config.toml
model = "autoregressive pixel model"
dataset = "photos of plants and fungi (iNaturalist)"
train_examples = 45211
image_size = 16
horizontal_flip = true
levels_per_channel = 8
vocab_size = 513
arch = "transformer_decoder"
width = 256
layers = 8
norm = "layernorm"
norm_position = "pre"
hidden_act = "swiglu"
mlp_ratio = 4
head_dim = 64
fused_qkv = true
bias = "all"
qk_norm = true
parallel_block = false
inner_norm = false
positions = "learned"
tie_word_embeddings = false
init = "trunc_normal_002"
residual_init = "none"
optimizer = "soap"
beta2 = 0.999
learning_rate = 0.0026
beta1 = 0.95
shampoo_beta = 0.999
eps = 1e-08
precondition_frequency = 16
max_precond_dim = 1536
one_sided = false
adamw_lr_other_params = 0.0013
max_steps = 20200
batch_size = 128
epochs = 57.2
lr_schedule = "cosine"
final_lr_fraction = 0.01
warmup_steps = 400
weight_decay = 0.03
adamw_weight_decay_other_params = 0.01
Rows from block 3, named by matrix and row number. Rows with one number belong to one neuron. Each number is 500 + 50 x the weight over its row's rms, rounded and kept within 0 to 999. All counts start at 0. Numbers have three digits each. After the name is the row's rms in percent of the matrix's.
# gate: MLP gate (model.blocks.3.mlp.gate.weight, 1024x256), inputs 0-85
# fc1: MLP up (model.blocks.3.mlp.fc1.weight, 1024x256), inputs 0-85
# fc2: MLP down (model.blocks.3.mlp.fc2.weight, 256x1024, transposed), outputs 0-85
gate.403 105:505492510419440449473541575513495512484483528430528460471419523429428546558473551587568423430499415457579468479476478523524569458503504534524551453457430440470503495465486513469547482517564463432555448590428501472559637523395522538600465502555407484458500489
gate.404 096:551526442440484511488522458501427595494408473579474572440510550393580492479503430603482548483515484507652499499501461490475491559547509497492490428496498561537513577553465451500468489523506446446499410516517466533545457543376487452480407478505513507506457436
gate.405 095:548543508494466538515525530397526554476437479499403533495464393403488562528420593463507476450462405595561413508565461487450488493614344527452535615533492537476551450564400508492419600560605473481498523438548429521530501447550471445498500442548451466462520579
gate.406 105:555420508422542556584500594470426544429500493446551479489492543465429499449534602511498552491533489469541440596514527440475515423536511481533464503465482462535438530522495400449479545484421437489513467512492548464531491560499475516572578466493544446369469423
gate.407 100:513482493537426545519560647572561542472458556465528544503584496478484556510434479536576451408545438460449500558399515528444526458488536435403514534504509520420525460455434451434475467528520507454463459508449571372506611501520457538476513581487560483482470490
gate.408 101:503464448477553511474433539502496562498513563538521479445446482533459588477616418379462456558608498568488500517432529546576516423470574505541497468435488457492472549511504496471455531479557532461478401522496478491464433383420489446528585515488573523381445456
gate.409 096:489485515426534559481537508448465515517523598509634440412528518473427577512480510609529418524469544503479515541586514472540528505490514488477525546619573524441472499502510523529425539605514513531441517509489462427622577593444465492484504479473524364536584524
gate.410 103:436424622433500508476540500531465529556488389480531566576548472528522482557569515507546578521469578480560502474409502586467513439572463506518497546506559473464465495490484549380491480453564459483424582488494488448472469497493382449413553547552472562428455525
gate.411 100:503488475550503447436481514499410527504490508485457541430573536403424563500532514607491425479490458483496532515496458578474534496481474448507462417551471516516512495463476545487495509488367515515522515493545470429482515572586529504507498443611493453402576462
gate.412 103:508596543527563546583566548549504449471539428517483522474509528567506547450578534481508360504530583492504514459487528459471424501456547621516469530446518484496618499537552549522448490550430458506449482568410498540377510539463366477478534549503430513457511520
gate.413 097:458488478480522525465561522519518523545509488456595527548574510505453560532405463475500456536503538444457449491499505517563407445466450560561524447457568375480604481509567446478631453572417503541494509490494450478524473439452455481451526642513499526548554549
gate.414 098:492434465583579524480493491537405515440508529502554503578504560440489463552505438445506480430481566609515504521436565458587499475508595529450498445481561485503645500547552551522486474566504449462397523475591483501473469421568475578424482504534486476464480575
gate.415 096:502465482463460489485548496517500503485474433552487529546541484393446461563595602519453530513551490549445576499470496498436465481602516471465471549484597430454400508526490461502496456448410557508572420601440551459503417499508427524557483462551560432516514498
gate.416 103:531565515500578445467580418599485429533495482486412507512464531483520539403535496445532469518535532393595494482478506480466505433530485541521520588503562529486537443593538477499536460505481370551545462501464504472487493442446531476433489475550502564437421540
gate.417 096:506504547494450516476555550542445437491382576536474455521453475535580446431582521440542490545487568561553454541519482453503538453477463540464494607453486474566499459559499544552488450478469552436497472505437524566468587471571552540528459484521587570487544578
gate.418 102:538507408561487497561528463568606466545501568516459493449465530450465460546428490490514568480527496509451539532528532545529476512500506432514509512489559563389488470476556455510483405595454542487502486523444495453491455350464534551551506492504503530512518432
gate.419 101:453554520481555632437552565515546468491429558479546566582497482499535490410488456434564489469565451568502437517497401518440452397443564522470423533479511495526513489560510493427596428454473503523451530594521505522514487499464508506503531596487563536472535538
gate.420 098:513529507541481559514593452496459502437434485433417497481432534574562590469487532463711532477452509552559519531508485493437580455500495540448550485568525565492512603498553524533479475457472462468537421452566515505504519518467551499582518478456450442560551463
gate.421 093:497432471464499533424505526467508403559506445480481489519527570497560477539567452559562504512449595548530505493464464460503531490521546563495454472513509485509499498568524538539522477545555520489504552479532445554485563422549456552451539415405481452481522519
gate.422 105:429486505516513476539500552439520492497419558454477506531474445476491467540612535468525469551554477435489468556414521507440545560503432473455528453488608481597496547515550513442574505495494568523536474536508462468532478514480591516484475482556529454452506417
gate.423 098:460432530534500393443482530410516522533483518580546573478506558505442496452437588467477452485497467557574463439489547516527564541446404539499474434501493528504527500493621540472535498525491576401529475486506573557466437490537497544453584502502432493449435576
gate.424 099:560501516548493490405591429476524449504604487556569424415518464458469561531467560534531482425441521478550462593441467569528497469494449529526640460595498520471488448569480451439508492499492528527532516528526501436466475586502482449551562490477329406534542473
gate.425 101:532549471532526525526506501504415472457461441470462444496538476513476482497509426491555500432501501447515532560457496502490495379496424523498565439501525483499592508540476513509520473463487496514416459505427404567436513481507416579627398480501532515415460490
gate.426 099:435504512515432471517464500520545483486539438515507509543527470532452621528479512547401478516451537456434508480475529458541492511493428550534572472583461530588375516431441520495505601510522582477478533473433386514522493463451523471515482548385475498547520535
gate.427 099:571530498552559482486508547438618441445446407571499522471534468477529439447504483555614470443427529481553537572424571570461513572428390542453566447547464456475510472461469471521523584529523561554545462467514416493543465394481434569538504515601435506540475449
gate.428 106:500539466584444551429488544559552473422451497547510528545511492467513562505503503490595629533475450500487474592524475579460504524486481499469546500539502481500518500477410463503535444468527439522488405534513458460451535528583525399487534542391552523451529538
gate.429 106:463457518452404515440543470552555371377467535508502487354443506442494404486550429523561453471534527464432538473433540466425494528520538466463516500528498511487584430399471541518450454579421556415504482570502474437541488512487546474418570467563477484467470493
gate.430 098:442589491467495471463469511449464506545455486514517499502452489490495448419561454498488431562519457488522505515467457525499556468430461535385567479538507450436426391508522612455498460548406531531533463480546431470561547545512432470535486489599474475578451530
gate.431 098:550501352557528467522497502477520530471574538516410554519489527538409541486525553543485446423509469536522542474456460483478473543550500571525513506473449491506545504464523456587537563446474488481595468488362555505488562489563513498515466535441586505485495521
gate.432 105:450472462403526502527474492505519523499451538486430468475484522486555524529481432431426453587565580540426447543425454496481537461482448563445522497505524404518556499392496403473556420527548453588458449494502567437484406481529470561510537514469505583419548560
gate.433 101:521489514517511469560458414516520419424454467466456510634469472427470507499553568508486438485520484473440446503443512425453533538494432421501553551497473551476487445504535465457525595527476561540470537420550468544413551500518478463392497520424515574497518479
gate.434 102:500416489550448549417445664584546506538410568511501558499428405518556395406521541487498514567449631533534401507503468488515544472525533531522554458459427446437483499570461486467488535548437538460531563528498512508500576478541545398506484487454567570422506515
gate.435 100:571467567476492484547530499502431506487567516485528450573533490522460526520478488489560438592408561496505438498562590582606506538515433533479511469532452488575452469530416586438509528587568518477420458537552474550477426627496511491541477449432499496538484487
gate.436 103:624473538531416471471571398482423527438518428487462531537366482452527492432582561432436515441548540535525492542570504533559526472446506596472549476511475613461529489471503452455483472472513445477491540448474548426495414560557505614586432450573447548525472608
gate.437 105:466500423525539543481545494468464424504553485481483544537471393509547477434504511483445480462610512574484586548377351491557586562513449548465550528522518469502435513606542565495418519482471562493463480542551548457520482493579515598510504491465460520552499552
gate.438 099:521492487488541479486553483418457458554503460487505537556551411453458429490490562514497497462538449439563396500470635495547503406559545497493532552524500498632468495496483510516599475418538516576428411581454481482465460430497446467534548607507595478545526488
gate.439 095:480582520577474482576461556461576478421499485430419484498488428507547564425408547402481504497452541476509475512581513545443451517541478440446534512421434541590550496578538427458631538494449591479516571612553520461468558455667493512385565596443559445529511546
gate.440 099:549442566541530461553496429531485560561481451445500514510502492529582534507497582537563521430436533444487536438466498603604527586438522556462450594607503515495516586530540421447519481518596549472539498543478445480506442524540494533495480525480430546532454556
gate.441 096:592501487465569527429573554431470578539572495556564470600570521500464443508497515455510490451517454505447565585452503406514482512493579551595556507527481504544543493518485514467521553486491445495498518444482551565403445515536410462452577524593417488507507461
gate.442 102:541417540451513587482458575475520481481493528493427534468528443498569577491536574410476525486500471597530527535463542444532444465452520546446485468452587545492431456457564455505455423499566501485457552601559448468560492456448473404570605504485481498487548437
gate.443 107:463495491440579542527518580567568496546540487376541482489527597396587533495488538432561513448451534503463520520528517471533431569501575447483483500542508488545429440460589462509517555487595576526459448483530508543561509542472492505573553453515478444486539486
gate.444 100:600454412500520546500419550460495501528539448568548485495477475520498494451459498464537391397458501543550524468408548642551488517516479521482520465555454438487467489479524421455420503489378520495506481506534497570521588569494449452580551536530431488558561397
gate.445 100:499428519564556507563428569525454474497446450425539546522540507514474575528548522499484561509597545537604516479446500545515444513488462443495540562529565558500443464465492465520608572454483448569488408349492432496400498408511540483515568520522463501488453588
gate.446 099:508425583485530462508451627414568497429545549607561424493480496491476427524455518460506433481595544453546408535474489499397505482407455480419495439575513540485561529528502430380488527495555525537561450540515512529506514554566545473604513557521467421417463398
gate.447 099:498517470468556450633470527477461491524526466510455516497469425502448471538498570446575484483453532471516513477507509486536569529545593546519522528414402489535481407467464525405496557530475539484382514517454536471491425470478459547611512598564549417412452590
gate.448 099:595516476470545546501533450430483551478538536459513506435417556437622588560477448514559552486560513491554494522489556454536405550493484524519485470543516483467536532521473522543533470399584443532572431465454489441491573503473460518517478462481452540546510557
gate.449 101:612474486549430488505573514542469554487456543505479547483484502502468441545564475545496501574477524530561521547437554464475567561514471499356541480531542538523539454456449438591459447554356453509555501490485361518487484525597630509478544484620457518500502500
gate.450 098:416604455597479489416467459511472512516473463493516521567473455518514584565576464439571576483518485505501508525549473498518474482470485482496574495432489530508534331465579438423534463471487465469494465418496492505514629513561463471567479533526496476536502502
gate.451 104:469411422466537498491558491504628470503483431411537576452497553477571527454484479529610493550500480541449511489491453547493452490602496522431406512462592396510509612526425441508474582457449473509552461515554414448598465489522489519516601439542436625487517387
fc1.403 107:552473423541453545486512502525498517393462553542431528511524436489534559459491540472496519539450458501529562530576526496469429553541595525511485505488445545573469471477420461490547437475494561505453514525484543535472494473465595507500554560480554528506510483
fc1.404 102:578524539550562510545592569388468501426459449442560551555402473489552474430547494450474450545560490492477524537454477392536597354481454470589430497506452555472470518562537502446503492506552502501470484576574572526466547463491548569476435534429531538482438525
fc1.405 098:493505497509360527591535432580523578534503492494545543490447507409572504467485541495485537462436538516486448385490473444434537603488454564484480489514476502562460578504515422522497425471572474459524476488475510553533479623522563415372460531480555482585426506
fc1.406 101:541543541490541534624400446529540492478509458510460541495480511531561589514541507595511368504543505501447479465465521529479474477467537511501476515480523609517543433566485533456416640518514431491487514496458520543466558518574501489537486470438391487505454453
fc1.407 097:556489445575446539461476467524588546470479504567423602487371440414534548521493502543470457530523474382420390451487517395515534502497493641495528547499529486395465490495593548457514554415560458468521407465475481582555519469487549479618534534484531482471545563
fc1.408 100:479464522529492490489475590500489585461496563435533441479514556459467422535526566460487512462501451524461427468529467549512422502484513440528489515408476421445424509492442454584474596451399468525505533505427390402453531536516477533486509480508594537454465438
fc1.409 098:501386480512421504455496487528496539413465457478509451444387501439564496539512525403504393492445557472517475450577543489441504526523456516539491414503462433559502577607484461444414527474525488470578450447576444480529527495402474492557532596529497527494465452
fc1.410 101:512606539568541474457540516510461471528496498450538545497534509485429499444545480459572583462506573600556496584539586552441475437441486500563540482508374503515398541457495501459505478541465533541382476516527541472462483375566567567514496550634493487469543465
fc1.411 098:494576454502514528446621479509416531500483493531580469503492483448460500504511568590556530505512470526484541532493427463503446449523467598433476529558496422629417520469555391489469470514369457430436479501633493464528525525487570460506471482576477476460489484
fc1.412 099:493462486626563534492529523510530429553412487555568487521414548513450369473432496428492500524535558466543503584497507475376533548471523420551448507511500480465390496547444486467497476571500512575502415441548490424551420508533578480528520450542534499449530379
fc1.413 096:545559488534411465478478598580535562450497446506495410493464449492504553489443433504453454456503540509585494629507633574588439498543451509449537613488502432487465551520412553464528481490420524516535576501500471495532478548516510428539463552502504500520455559
fc1.414 099:441455522485543510539571466444515538449527550511439502487470484540475572529505493495538444497539464556379594507496509567533457522426470457509557568554488476440552484441468516540444465444480587522533572497516398503582554476476467459542439607579484434559505514
fc1.415 105:458501493528521470472600522486490485433494478398438506505467597560445473509544521433474465509562523517435456555480548507458546475548486487443466532536473482446477576486586509422615535446613441483443541543434491579505594456533513511500520547508468514529467520
fc1.416 102:550465527466489528524619417337404553464456563478502470545535548525430422455486533484472506585546490434516497556414516494508500553470452539489487397453459507524600488436569575548516483568574608498428458366534499523538447541456412529464481471565476504524450477
fc1.417 093:588452519536536531488502546480578556504444573485552464570519423442549516491414429512474574360548440532462482483469505417480546469532413459552477496508484532401538480449423435560455525465497539550487491506424539534481596501496560497497585459480453504531534436
fc1.418 098:596454468458401526551518521470490501443429474469520562526448519489445523514457479421490492501507536503518380518492529487540499489403438599527463443488404497446509504545562523476423526430545533411522523613428491475382410500443632465438552484416511500557449400
fc1.419 096:494510525484568451557374444475492416429444485455498543398505405457491475459359526519518508524503437330537484461509512511591513440536444461512460592465486424465554569493448546561421497522516442516522489654457529500506489576592499444487436531519511508546439472
fc1.420 103:547592472430520497512517512518531506513496455544393488531416555502491497519462409532509568528410472554528508514514607445475483534450436465489549534440460509437426483499480538442443474459403522505448560649523496506515570502494482510523494502462515498490534499
fc1.421 096:476330424519533497483511585496464458583488533497495411486516500460623509512388455454560477428511481515519475544446501549581481594541500442513460477496540528611580515493598492588542595424510526476581543489457472477559518540496504573554524466419495519515505450
fc1.422 100:538413483356463479464519498518484548555475515497356444554488547613468460484482518504501508487508501525536457440425406480537481507540562390482462514486509496536561519532542541467536527523505471407556521486602557530543476397492508486481429429506575478402587509
fc1.423 103:544464535433509527518531504480589549501492455477495521524476514571544471482505505493451525469487543484489449636525548483531526501519441475499412490508540611434619475556437574476463508436523561630544510518504557487488447588439531477527459493505513492415524527
fc1.424 099:524473585424479571559528495496461434554557420559479474553494606506577515563567554417467443545503545482434474579545503554435560501433482558469506478465451535587519502455459442428483540517476467479533568430406528525500435551504574480551509542507452495539447450
fc1.425 102:480513427475518414433504506539486413438487447533483416522619495508406471540452565517493449462596560387521470499515480436435535484565482591556443533562418516566491427512441494496628384544585511581598500433482486584475498542595475498540499401594497457484568510
fc1.426 099:506538544452596469438430556509518493502471546505543413536529404466529447470545525587577463647446531456536393497434465459514541480431468552498450441400511454491555494550465502433577474519604526477492524522562535542513523433437444443410555520482413466513585506
fc1.427 106:443491506527509446529592500477589489512596484516511566494570425490525423515569444574596455468451585584515601554575468506523470508432498407535460513490481542490542450468428421547441527518511524524346518488616439558549464495465420606456527463558502457512438442
fc1.428 101:517557470603501479497477509461484548457376504486555553470563431440487532455499483566528524422446447425501539531463508517501520553574490468618407545590445517407463491559482547467537476473518542538535476446452504516538507476556586476561510468450515523452460531
fc1.429 105:530577505458432508507428583481509443507522573449510499436433456578460540537528455558489479509549420583470508578490405454558472471512602461537472448422437460572499479555475471458439515503469589569496402513445468442466439425518503418429565502483469555489441509
fc1.430 102:541488442560498475390391506558447442513543508502532566431548556449541462492494415436528574537557549465451484458446523550532429439459505555432565495473483498426429573455470530616511446404455460508484508532475498543503443558542492541507477408523584482462646491
fc1.431 103:560555549448493509481511477511533555437440600479570459554500598444488531438474407503399414463472537516432416510560467547600564469528574424517526549482554523563504587516448531443589545494509526440429460497458469539557472456532466394442523476524557410570542601
fc1.432 102:439472517451555459521488436390545544474503566546500505497447505498538459457461519508499488519423483473515405431477463496499518544479481560484425521567539455522451491454451512596615414513616556567379480533604507521536496550515407521565447467457508404507415491
fc1.433 098:479445493496581489567489459493425498491513522452586540604435445395561618580518439496532484491487562435455616531553452459499477570471492509521442514525428493493508480480453511485512591484433528500546508496467546561461622496432600509483396490515483476531444568
fc1.434 097:449478503484511519582429433436417559454479461448460519482590419487534459502496535560571529455467672461539483524475422519550474622487507508509451479513525449496551542474558554455522431484447441567514484521417483402522521511496546508469481443567539508521377519
fc1.435 098:467399443443487445541384480425472484504451502494545566485486583468547460429451521494453526548406459486548450407519450525583409455561499456518560598427513466501585486441545468522484566551511569429506591484439480513526444523561556452540438464534468509498610484
fc1.436 094:587508512490570553441446545555472474487531472421569598449607346505463447493524563523415458521519427498534506468451576516506497513410461496512564450469522494476499562460514491500534539558505488482525533515574519543572479505484488495470393546450598415499460503
fc1.437 107:505469422475417490485427521469499551457498446503554546395465416462510524518423361484529535486546503459474543535623525464453514576490523522518478515496546470503567516459434532486480548510497471439443517518479545503466563486535481508486447539535501460479520479
fc1.438 104:519358482490421439488501549422531530515490507499470518507521448484420472511508490495476444540539440591537456559580451556554475496527480567580542505460379451492540473600533529467524472532474506491390577452469523415593450478438529483549427560535534571547577425
fc1.439 098:494548451448515577517545486508424492460479521553490568500465403513491554477545526440394439502501419457484519500589532488622417510514510550502490440501545472445525420480458498539407468496464471520442572527489569557443449444526520453463500478462565397499616560
fc1.440 101:515390495585380442599443483446514482532488540459532521488574551471431507568606425547483461532517492501480485467539553504482473515531549495452502468429515543564589528418486511472517406467449536525544478445463517462479544456539512451489451474563459495489516576
fc1.441 104:618515438483540537644487557508461438583563463509569459472451480407530490444592558440500454508493556566511555469499473464543521550407496592538556541490482455479519533464557481531500551460414447499422427542467566440545397424495455461526470471499505516469507485
fc1.442 100:464476538468580527491455458524498397536545496528537473573519537519525476391466507577536502515448563491512498516493505535499498539515585556463553514397461526486468453401511470465475379506527508581491516456458524474570527447645480477528455469478482450447577638
fc1.443 105:402388600500443567538530489613523530491391506467531439518468529541548464523515486498454519551415488523503593467476562495535479550543452545528406505419548537550508493535520551566387430524527582541516520581466540588530447576504485451503574502513527546498601495
fc1.444 100:494524515571474487561513543493488468556421464477546476589528526528403533482469565534459427441525435443485549539546447508542434507465478435561431540489461480515548509519573503522509519626572510537517536499485370519523513471548525494472461532477471540515524499
fc1.445 096:541488431532496449566546529471459471496469518600440521618607457541482480426564488535417461502543547459542503483391462494494495516519543477501447422451459553512343468478487444469453565461553581560479511435529513548491516488443455436439474544454493562514508505
fc1.446 102:456558502517423551541520571534520459543432567550538514606513472475468439525494498550561538503459491521560542407433481462546473518502451537447513613455562477495497492579522507508534497496432505552435501494451493548506452492533478547580509411520471530480460569
fc1.447 100:477431552558461492542509532424521483542432586568413490511456574567429578586432512390491490494513497427418467569377439549488545471464423535483507510533431577479535487499490483495488560441553526495514580484521537528430450441456595486529436517414554539474476500
fc1.448 097:415464471454491461486492500448473547465529530494522525427533484534475607505495433482480530482522561485544513591472533463476488500403544520600517441584496560555418491461410547555498460492535498583379492471525542539459482460499429500416594455490529455448535523
fc1.449 098:496520525500473509433495476505449477434457499468592543552470519496503432523480486509495406495497527434531493538601464495447629549440521490454443520562595419490550588494525477503501582478501444426552459486523465490513444525517436538463561549431554455421489573
fc1.450 104:462572557558576487501561443514516505553495532455524488425532437536421542443438546474510575544523545473539440445524552575493453434527530459477523427406483533518526456603522499468515519590459584521536473561504437483552507524510502509576519452464525491573521563
fc1.451 096:459547522580447420572484592485442491514439433487425455485547436507582524441493521472481553483514440440552479509480481554542530473453571449569598496522532458478518588533466536502552523542457486527528506470559518538512564518489528565428449515617475542525562449
fc2.403 106:435490500490536468550549490445549464512516515443581502453477454444459497511528488464439541439556542481433568525433454512485562510548485635497493487505544507518547523444469482504401416584443420518481524451389496608487440529502508445522536510514436548603498405
fc2.404 101:519408517442415520453470480525507559492517486457482563407467488491577489563471433459511573515499483562510437453502494454593534502533568545535468469471503527467562494450620469432484481525529445477561541463569552456509458496583454517415457547520502531543447438
fc2.405 096:513513486518487569520537522449464515455463494445455500568565387401533461502553492464534516507528450464440476539540502544488530627512494435517475523644520543401563412562502536517459379590520540435484484501535505511496473531447443509453432495516420466531554534
fc2.406 103:496620503414543539559444511519487459551536599499495457503500505499454516537564622505510547449498427435527544467504527466552564390536491571510428472549474507462492492424552496456486537574486461517545455495437459500602456427592413433537591494518455487553499574
fc2.407 098:490456483477544496433487530461465476560531496408527510567483529448419582513510554456487459569513471476567555517490461564547507414457540564460475556548455427446474527482553537525520529474551463538516544449510531572568575505456425553501533515571500566408397582
fc2.408 098:579508478407491522512589579451483423502447485464443501491536549513600523551471434466527571519542535539506580479539513434454472460532532556457571621456561503399510556521514537496560549543514533350525512457583418522469459508536418494484461488522442498548493453
fc2.409 096:494452431559482404421493519478427518540427512477555571523559535481462486493476475488480495459563585474488517534496436511544527441488447528531529485456543512463428447478506541555520470567504408462487514509503459421417546377414534612615465544513554557560482527
fc2.410 104:496496536507572481481546539482551549450492475517518517426461514502422478553521534549518534417501528579499467543494587488496549512482437571528563507552520461531432545552590474509484511487590454598422497540444535461551433531469550560546413559508472400550457499
fc2.411 101:624457522561481482470561436555516481520530458503576475509540579617600453546385560509533501473572489525479497479498427540572539440454521454503560363543472473435549503528389486508404502453465577378502579511551481478538541505544499516512518487507524498521486474
fc2.412 100:531534450497476494535467508543569515533551558523617509497448579513417575530580520489436526503587509532478317473575510536580472480460573591478524380472581462485486475515457502526515531428554509548498459535478580456558438525395440596545506424496509526493568489
fc2.413 100:472439630498474540556563542525481490407436554573544521534491484481497451548480552493509469567535517470484536579543557468450556493556498512540495495494475424628412530501492408504554499541426516517509403468520519475538502531541470479525474446481418485511515483
fc2.414 093:430547439459505401555480495449577486492487529575459577533494457479531463479402514499530525488466469416517534485479552443562540400502608503482583517382470561567463441462489489437468527537562546545427567527439476521407445600485563524496553498531532596491505488
fc2.415 105:427478531590492461471455592446560512469528400437374476563384479473401532635510522423512483487532422541489413419524579533399530543451474558429495424528552448538502433544475539486532488451480570461432477550590489543464478456599466490556541517482520528493465526
fc2.416 102:526566438435519479466516560525443505529559445467510455483553512547555504472487503501474445440523445477474520490407493508535553491468489458508498501587506488527490470489538466576603586540471498455519496459539500472492515532432450508539517443432430525496423475
fc2.417 088:451509449457403451553477454490464543453508435492512488527468569605443515484531523470587470467392559474542414493500578497611450491566493549395605422448484494492463501509561502438571472490506552500487509432475503476471509425585428482535535423493546440429474573
fc2.418 097:516535492515531462577438442459565415458561477592383499528521416500489445484505553499437461519477584561524564497485575488514514528405417555488493545490438403569524392524457468476559484575556513538534415511421489456445484537465543591535490519400498505551526467
fc2.419 093:504431508462579507513527572627457438519571440476456458480505443532478509481562486547511489422529490460514510630560515571491527507478443472476425502510523544492503483436470570351568480445437496606492481559491492438510432523552460552542514605514615503496642520
fc2.420 101:476520540552484467485510495404469427464519407501484503490524410520584405487573430559434591589509480443454471417480489497527535491529510478488473471488450487521538468409494556453445556463583502510512550532482487563502480482481531504468497517588532472529435494
fc2.421 093:490559529537565506539591533570475502487442492459602502475485518559501494462615570492492515470494455465499482575638453467558485578555472534438550464491420518544448499534411547444548457479399550586483474541533453505559399580463560511476556537500541524483445459
fc2.422 103:405515481526460549568413456496483508569508478510428549495529587513561462433433484476593508458495482555577571483487521585549451544452473455445426591503560505390445496568432473504505511500484438475475511565459381561503503512553530542442491510489553569501567494
fc2.423 093:533573430499386561441475588578526465556488580538572499477404419568504476401487471512542504473476507494529548373453532476543488497529526571474541550514540453556466576502468565454540558559453533493483535454535483561522465535414471507525601570520484567486412542
fc2.424 098:477424517502488490540567578456501502486513510524491493568572455485536519544537449546488383485553453414536482486445475560464534488482437560556524535607462458493503497490583575507495475445497464439497509529433400466483533523520475571424518443366489462475524508
fc2.425 102:542535552459508485593577424429491461530527451443526529489490522510524552534463463452508502428434627485517571459575516457523498404479460437523481448498479508469438439490634484499504503490467536503599498496427458511376491475474493462415518379489401444490463469
fc2.426 101:476563457540535364381522578477540593586535483534573495463467518497461501491545534464481504522439497449529574524440516545572657449516421508469543535449503503480408455472469432511502461475454555432485575495500498479504468496530575564511556438489465466488499517
fc2.427 103:555448551535408533421601500558515471555486490605511480480497520409539453548439497508400506491524445513582536467560480517521467545522537533541538537499470461505516579512512508477566382632492451477483444571505601520470440454515484586447545530517423458492543528
fc2.428 104:608560469612504445477492551558571483465553534477566435481517469505497414536430474499505556538404353534564531513523610509476519492439434495444458526541516489624444447462524522477495531470441526478526535461459610476458531573481484509435552468506427516562525531
fc2.429 103:415542511532479504566446495493534454519518506475524419496495540524571536538520407501424532561613445572538399477502578417579485551492459524427484496501500401529551468430439536494381486478521522484520619518517542482585523548411477628501499535445500506491492472
fc2.430 098:442481484376469446505552449440459525537456553565415500554602535498467420494488525474465464532408507536517517493511506529465476531537459586472530491488553451581542422503462556551469485485513483471411574413447462503509556420498479553555403471604516484488510464
fc2.431 099:411511548448521540467510488536441528513559470496463457473555484579560446493504439487560572506436463424512501561454480535550512501450517398422515471477481433427528475458487427494514457395513451479475582492460463510474482530551572495454345490603415521394512529
fc2.432 102:553597427491508453498457535437500546547562517526507486539494486494608500561523472575531412411507406512497569485528502645457439538468524441460480571502487504397408477589569538548480561509533472589575558574535454493498449522512566450536376469558466485555427465
fc2.433 100:541535569460477488526560558514540501514553460503458574462534474444478502401481429569438433553433386455510479533489467507645475524447426507528578515522471548469396555510419546507511483487474589478464526522428485549510466469538536459420521477490560500524466528
fc2.434 100:478517636399529400462480514506562541573555561480519497506566509525478451440434564502398480505512539536527499576545555500471473528571488552567520505439432481603566501476545436541445462503432566428532532504476411442509568499452581524535473474520432553466494579
fc2.435 099:569535467433454520490582443472441509498545537466547544454429497437494496555486395450631371492566550474446553490439530517449572511583531474604482528477488547557444540506422492550533545545422503458483509437496434553492505505552472455482545488523548506415505476
fc2.436 096:528458564597521418467443521535506626493565512471549541489436592507551433461570515484503495545477562446494497471505525554487531490496620485460493589601511494558378435449461419542541510467483466490494536587489474486524513463472488505451460505516515496489511487
fc2.437 103:461519436441447530516533506516514435464585501549482636454500406441482519598542494420512436462458529483386408529493503450589559455439413524466586539510553540481461525499416508441489487415519484461527539592440555479576554487528529588446586488430479545497515535
fc2.438 103:629540482484521516567504505509589394509463562571442418474452435543532469506476531457510455476489453626492543562554563638425537509514501583474486564601508502455566574518503541531503457471483463452516516478466469529508533548575525442475553453456455541506454476
fc2.439 099:502556482633496468547540512534559532486556465506525481605455445541534484426502508401480477497546484507513534522518505480480465511500519499592487563412555418533515462450531459475478537492476482434495558559480494495475580513626469479464471531602507509454496497
fc2.440 099:459545413492518393503523567407559367448486586598516477476509513547461483473557499457490508512482489513523455437542563374489502501560575423488506569383481580450519474543530469482567468555537461464546450477495499421527560493490457443479489564495448471439654409
fc2.441 104:433447506503439515554541518519427597548500627516521519468530488407467460525440587524435487540475552563483490550494515573550440444551446529478481466467463450433465553519570525455456577564512474492505378528616517394491478512463495501507546544489484428469468436
fc2.442 100:472493523546480534546548507451523522470487433510455476514590522527521544525443570440583546510557561442537462558493610384453501546426541496413568592501575535575482505461517493400476512453594465421473526454484393489550530518466499407442490617487544437418539602
fc2.443 102:424414499499485522536493526567531491487382475467556501449488497438440462474445465509513552522473591549436509494570484520606498479463491544500448530543459524532465466454523529506485478465594459533484518564499592583452536582503441522451516445571462534541494477
fc2.444 099:571512429522493507517454432578519397457467425498500500523473488480494556381491478486548584544532480499459412429490513403436520497508496511474447429528475482530530501523551503419450400503453495514471482406464419464481525475490488521461496466429532469437495439
fc2.445 100:558575541430467498523468477505445524557474464537452440561534569535549544464445429501500408448467533472478533519590470474492590457453482524511535495557502444583527602511476554448550571443583535378542488624469463607528433521592546503460529483505559647437480451
fc2.446 101:554507544533536419496495540493524551469534580488500577441425386562577464498570492458488408542489526482531527443568373551508541456522624487443581507431551399494504498560547505447462517533503502479563510447511471490520493472549530605476519452590502477482484454
fc2.447 100:590558499446487504569476561450444469537491464499499499575455534511610516515494423459452499575547438469474563578486508519548526457568428540448408446502483503418486449519553464485432518493505461364497496459422535612468407509537498475562416514516553482549418465
fc2.448 098:453471443525485405513494497508501515528483537477565560486512577476447449450443476573599482461457491522462543524622486538533454469521571490521385561419468525576486501485476481464526514520512515514493440460505482502390536519424536489554489508536530412416377453
fc2.449 097:486517525485572532431453518497538438408509425537450542401452417549397567555574460528504520528488523446505430514619589504500523453436534480494537433450508530485465543518493465511487345573498458526432546525494518507528514516482450497515486318565552565416463623
fc2.450 100:552570501418523531617506528467481576493429586516517505476520515474495527452487488557481522502514516484511405473441514457494576536515474532583534576478469488512554472433489452425486474456457495461541419561533470532514535550396547430494472521426493509492512442
fc2.451 101:448524403484585566483487558526497552441576483538414508502527428566597558523488513576524433402524480471501506470434583511518433551602519504500504505441479465521505525449404559526413453439522493476462460553425539512550500459481513484521528480569578464598459568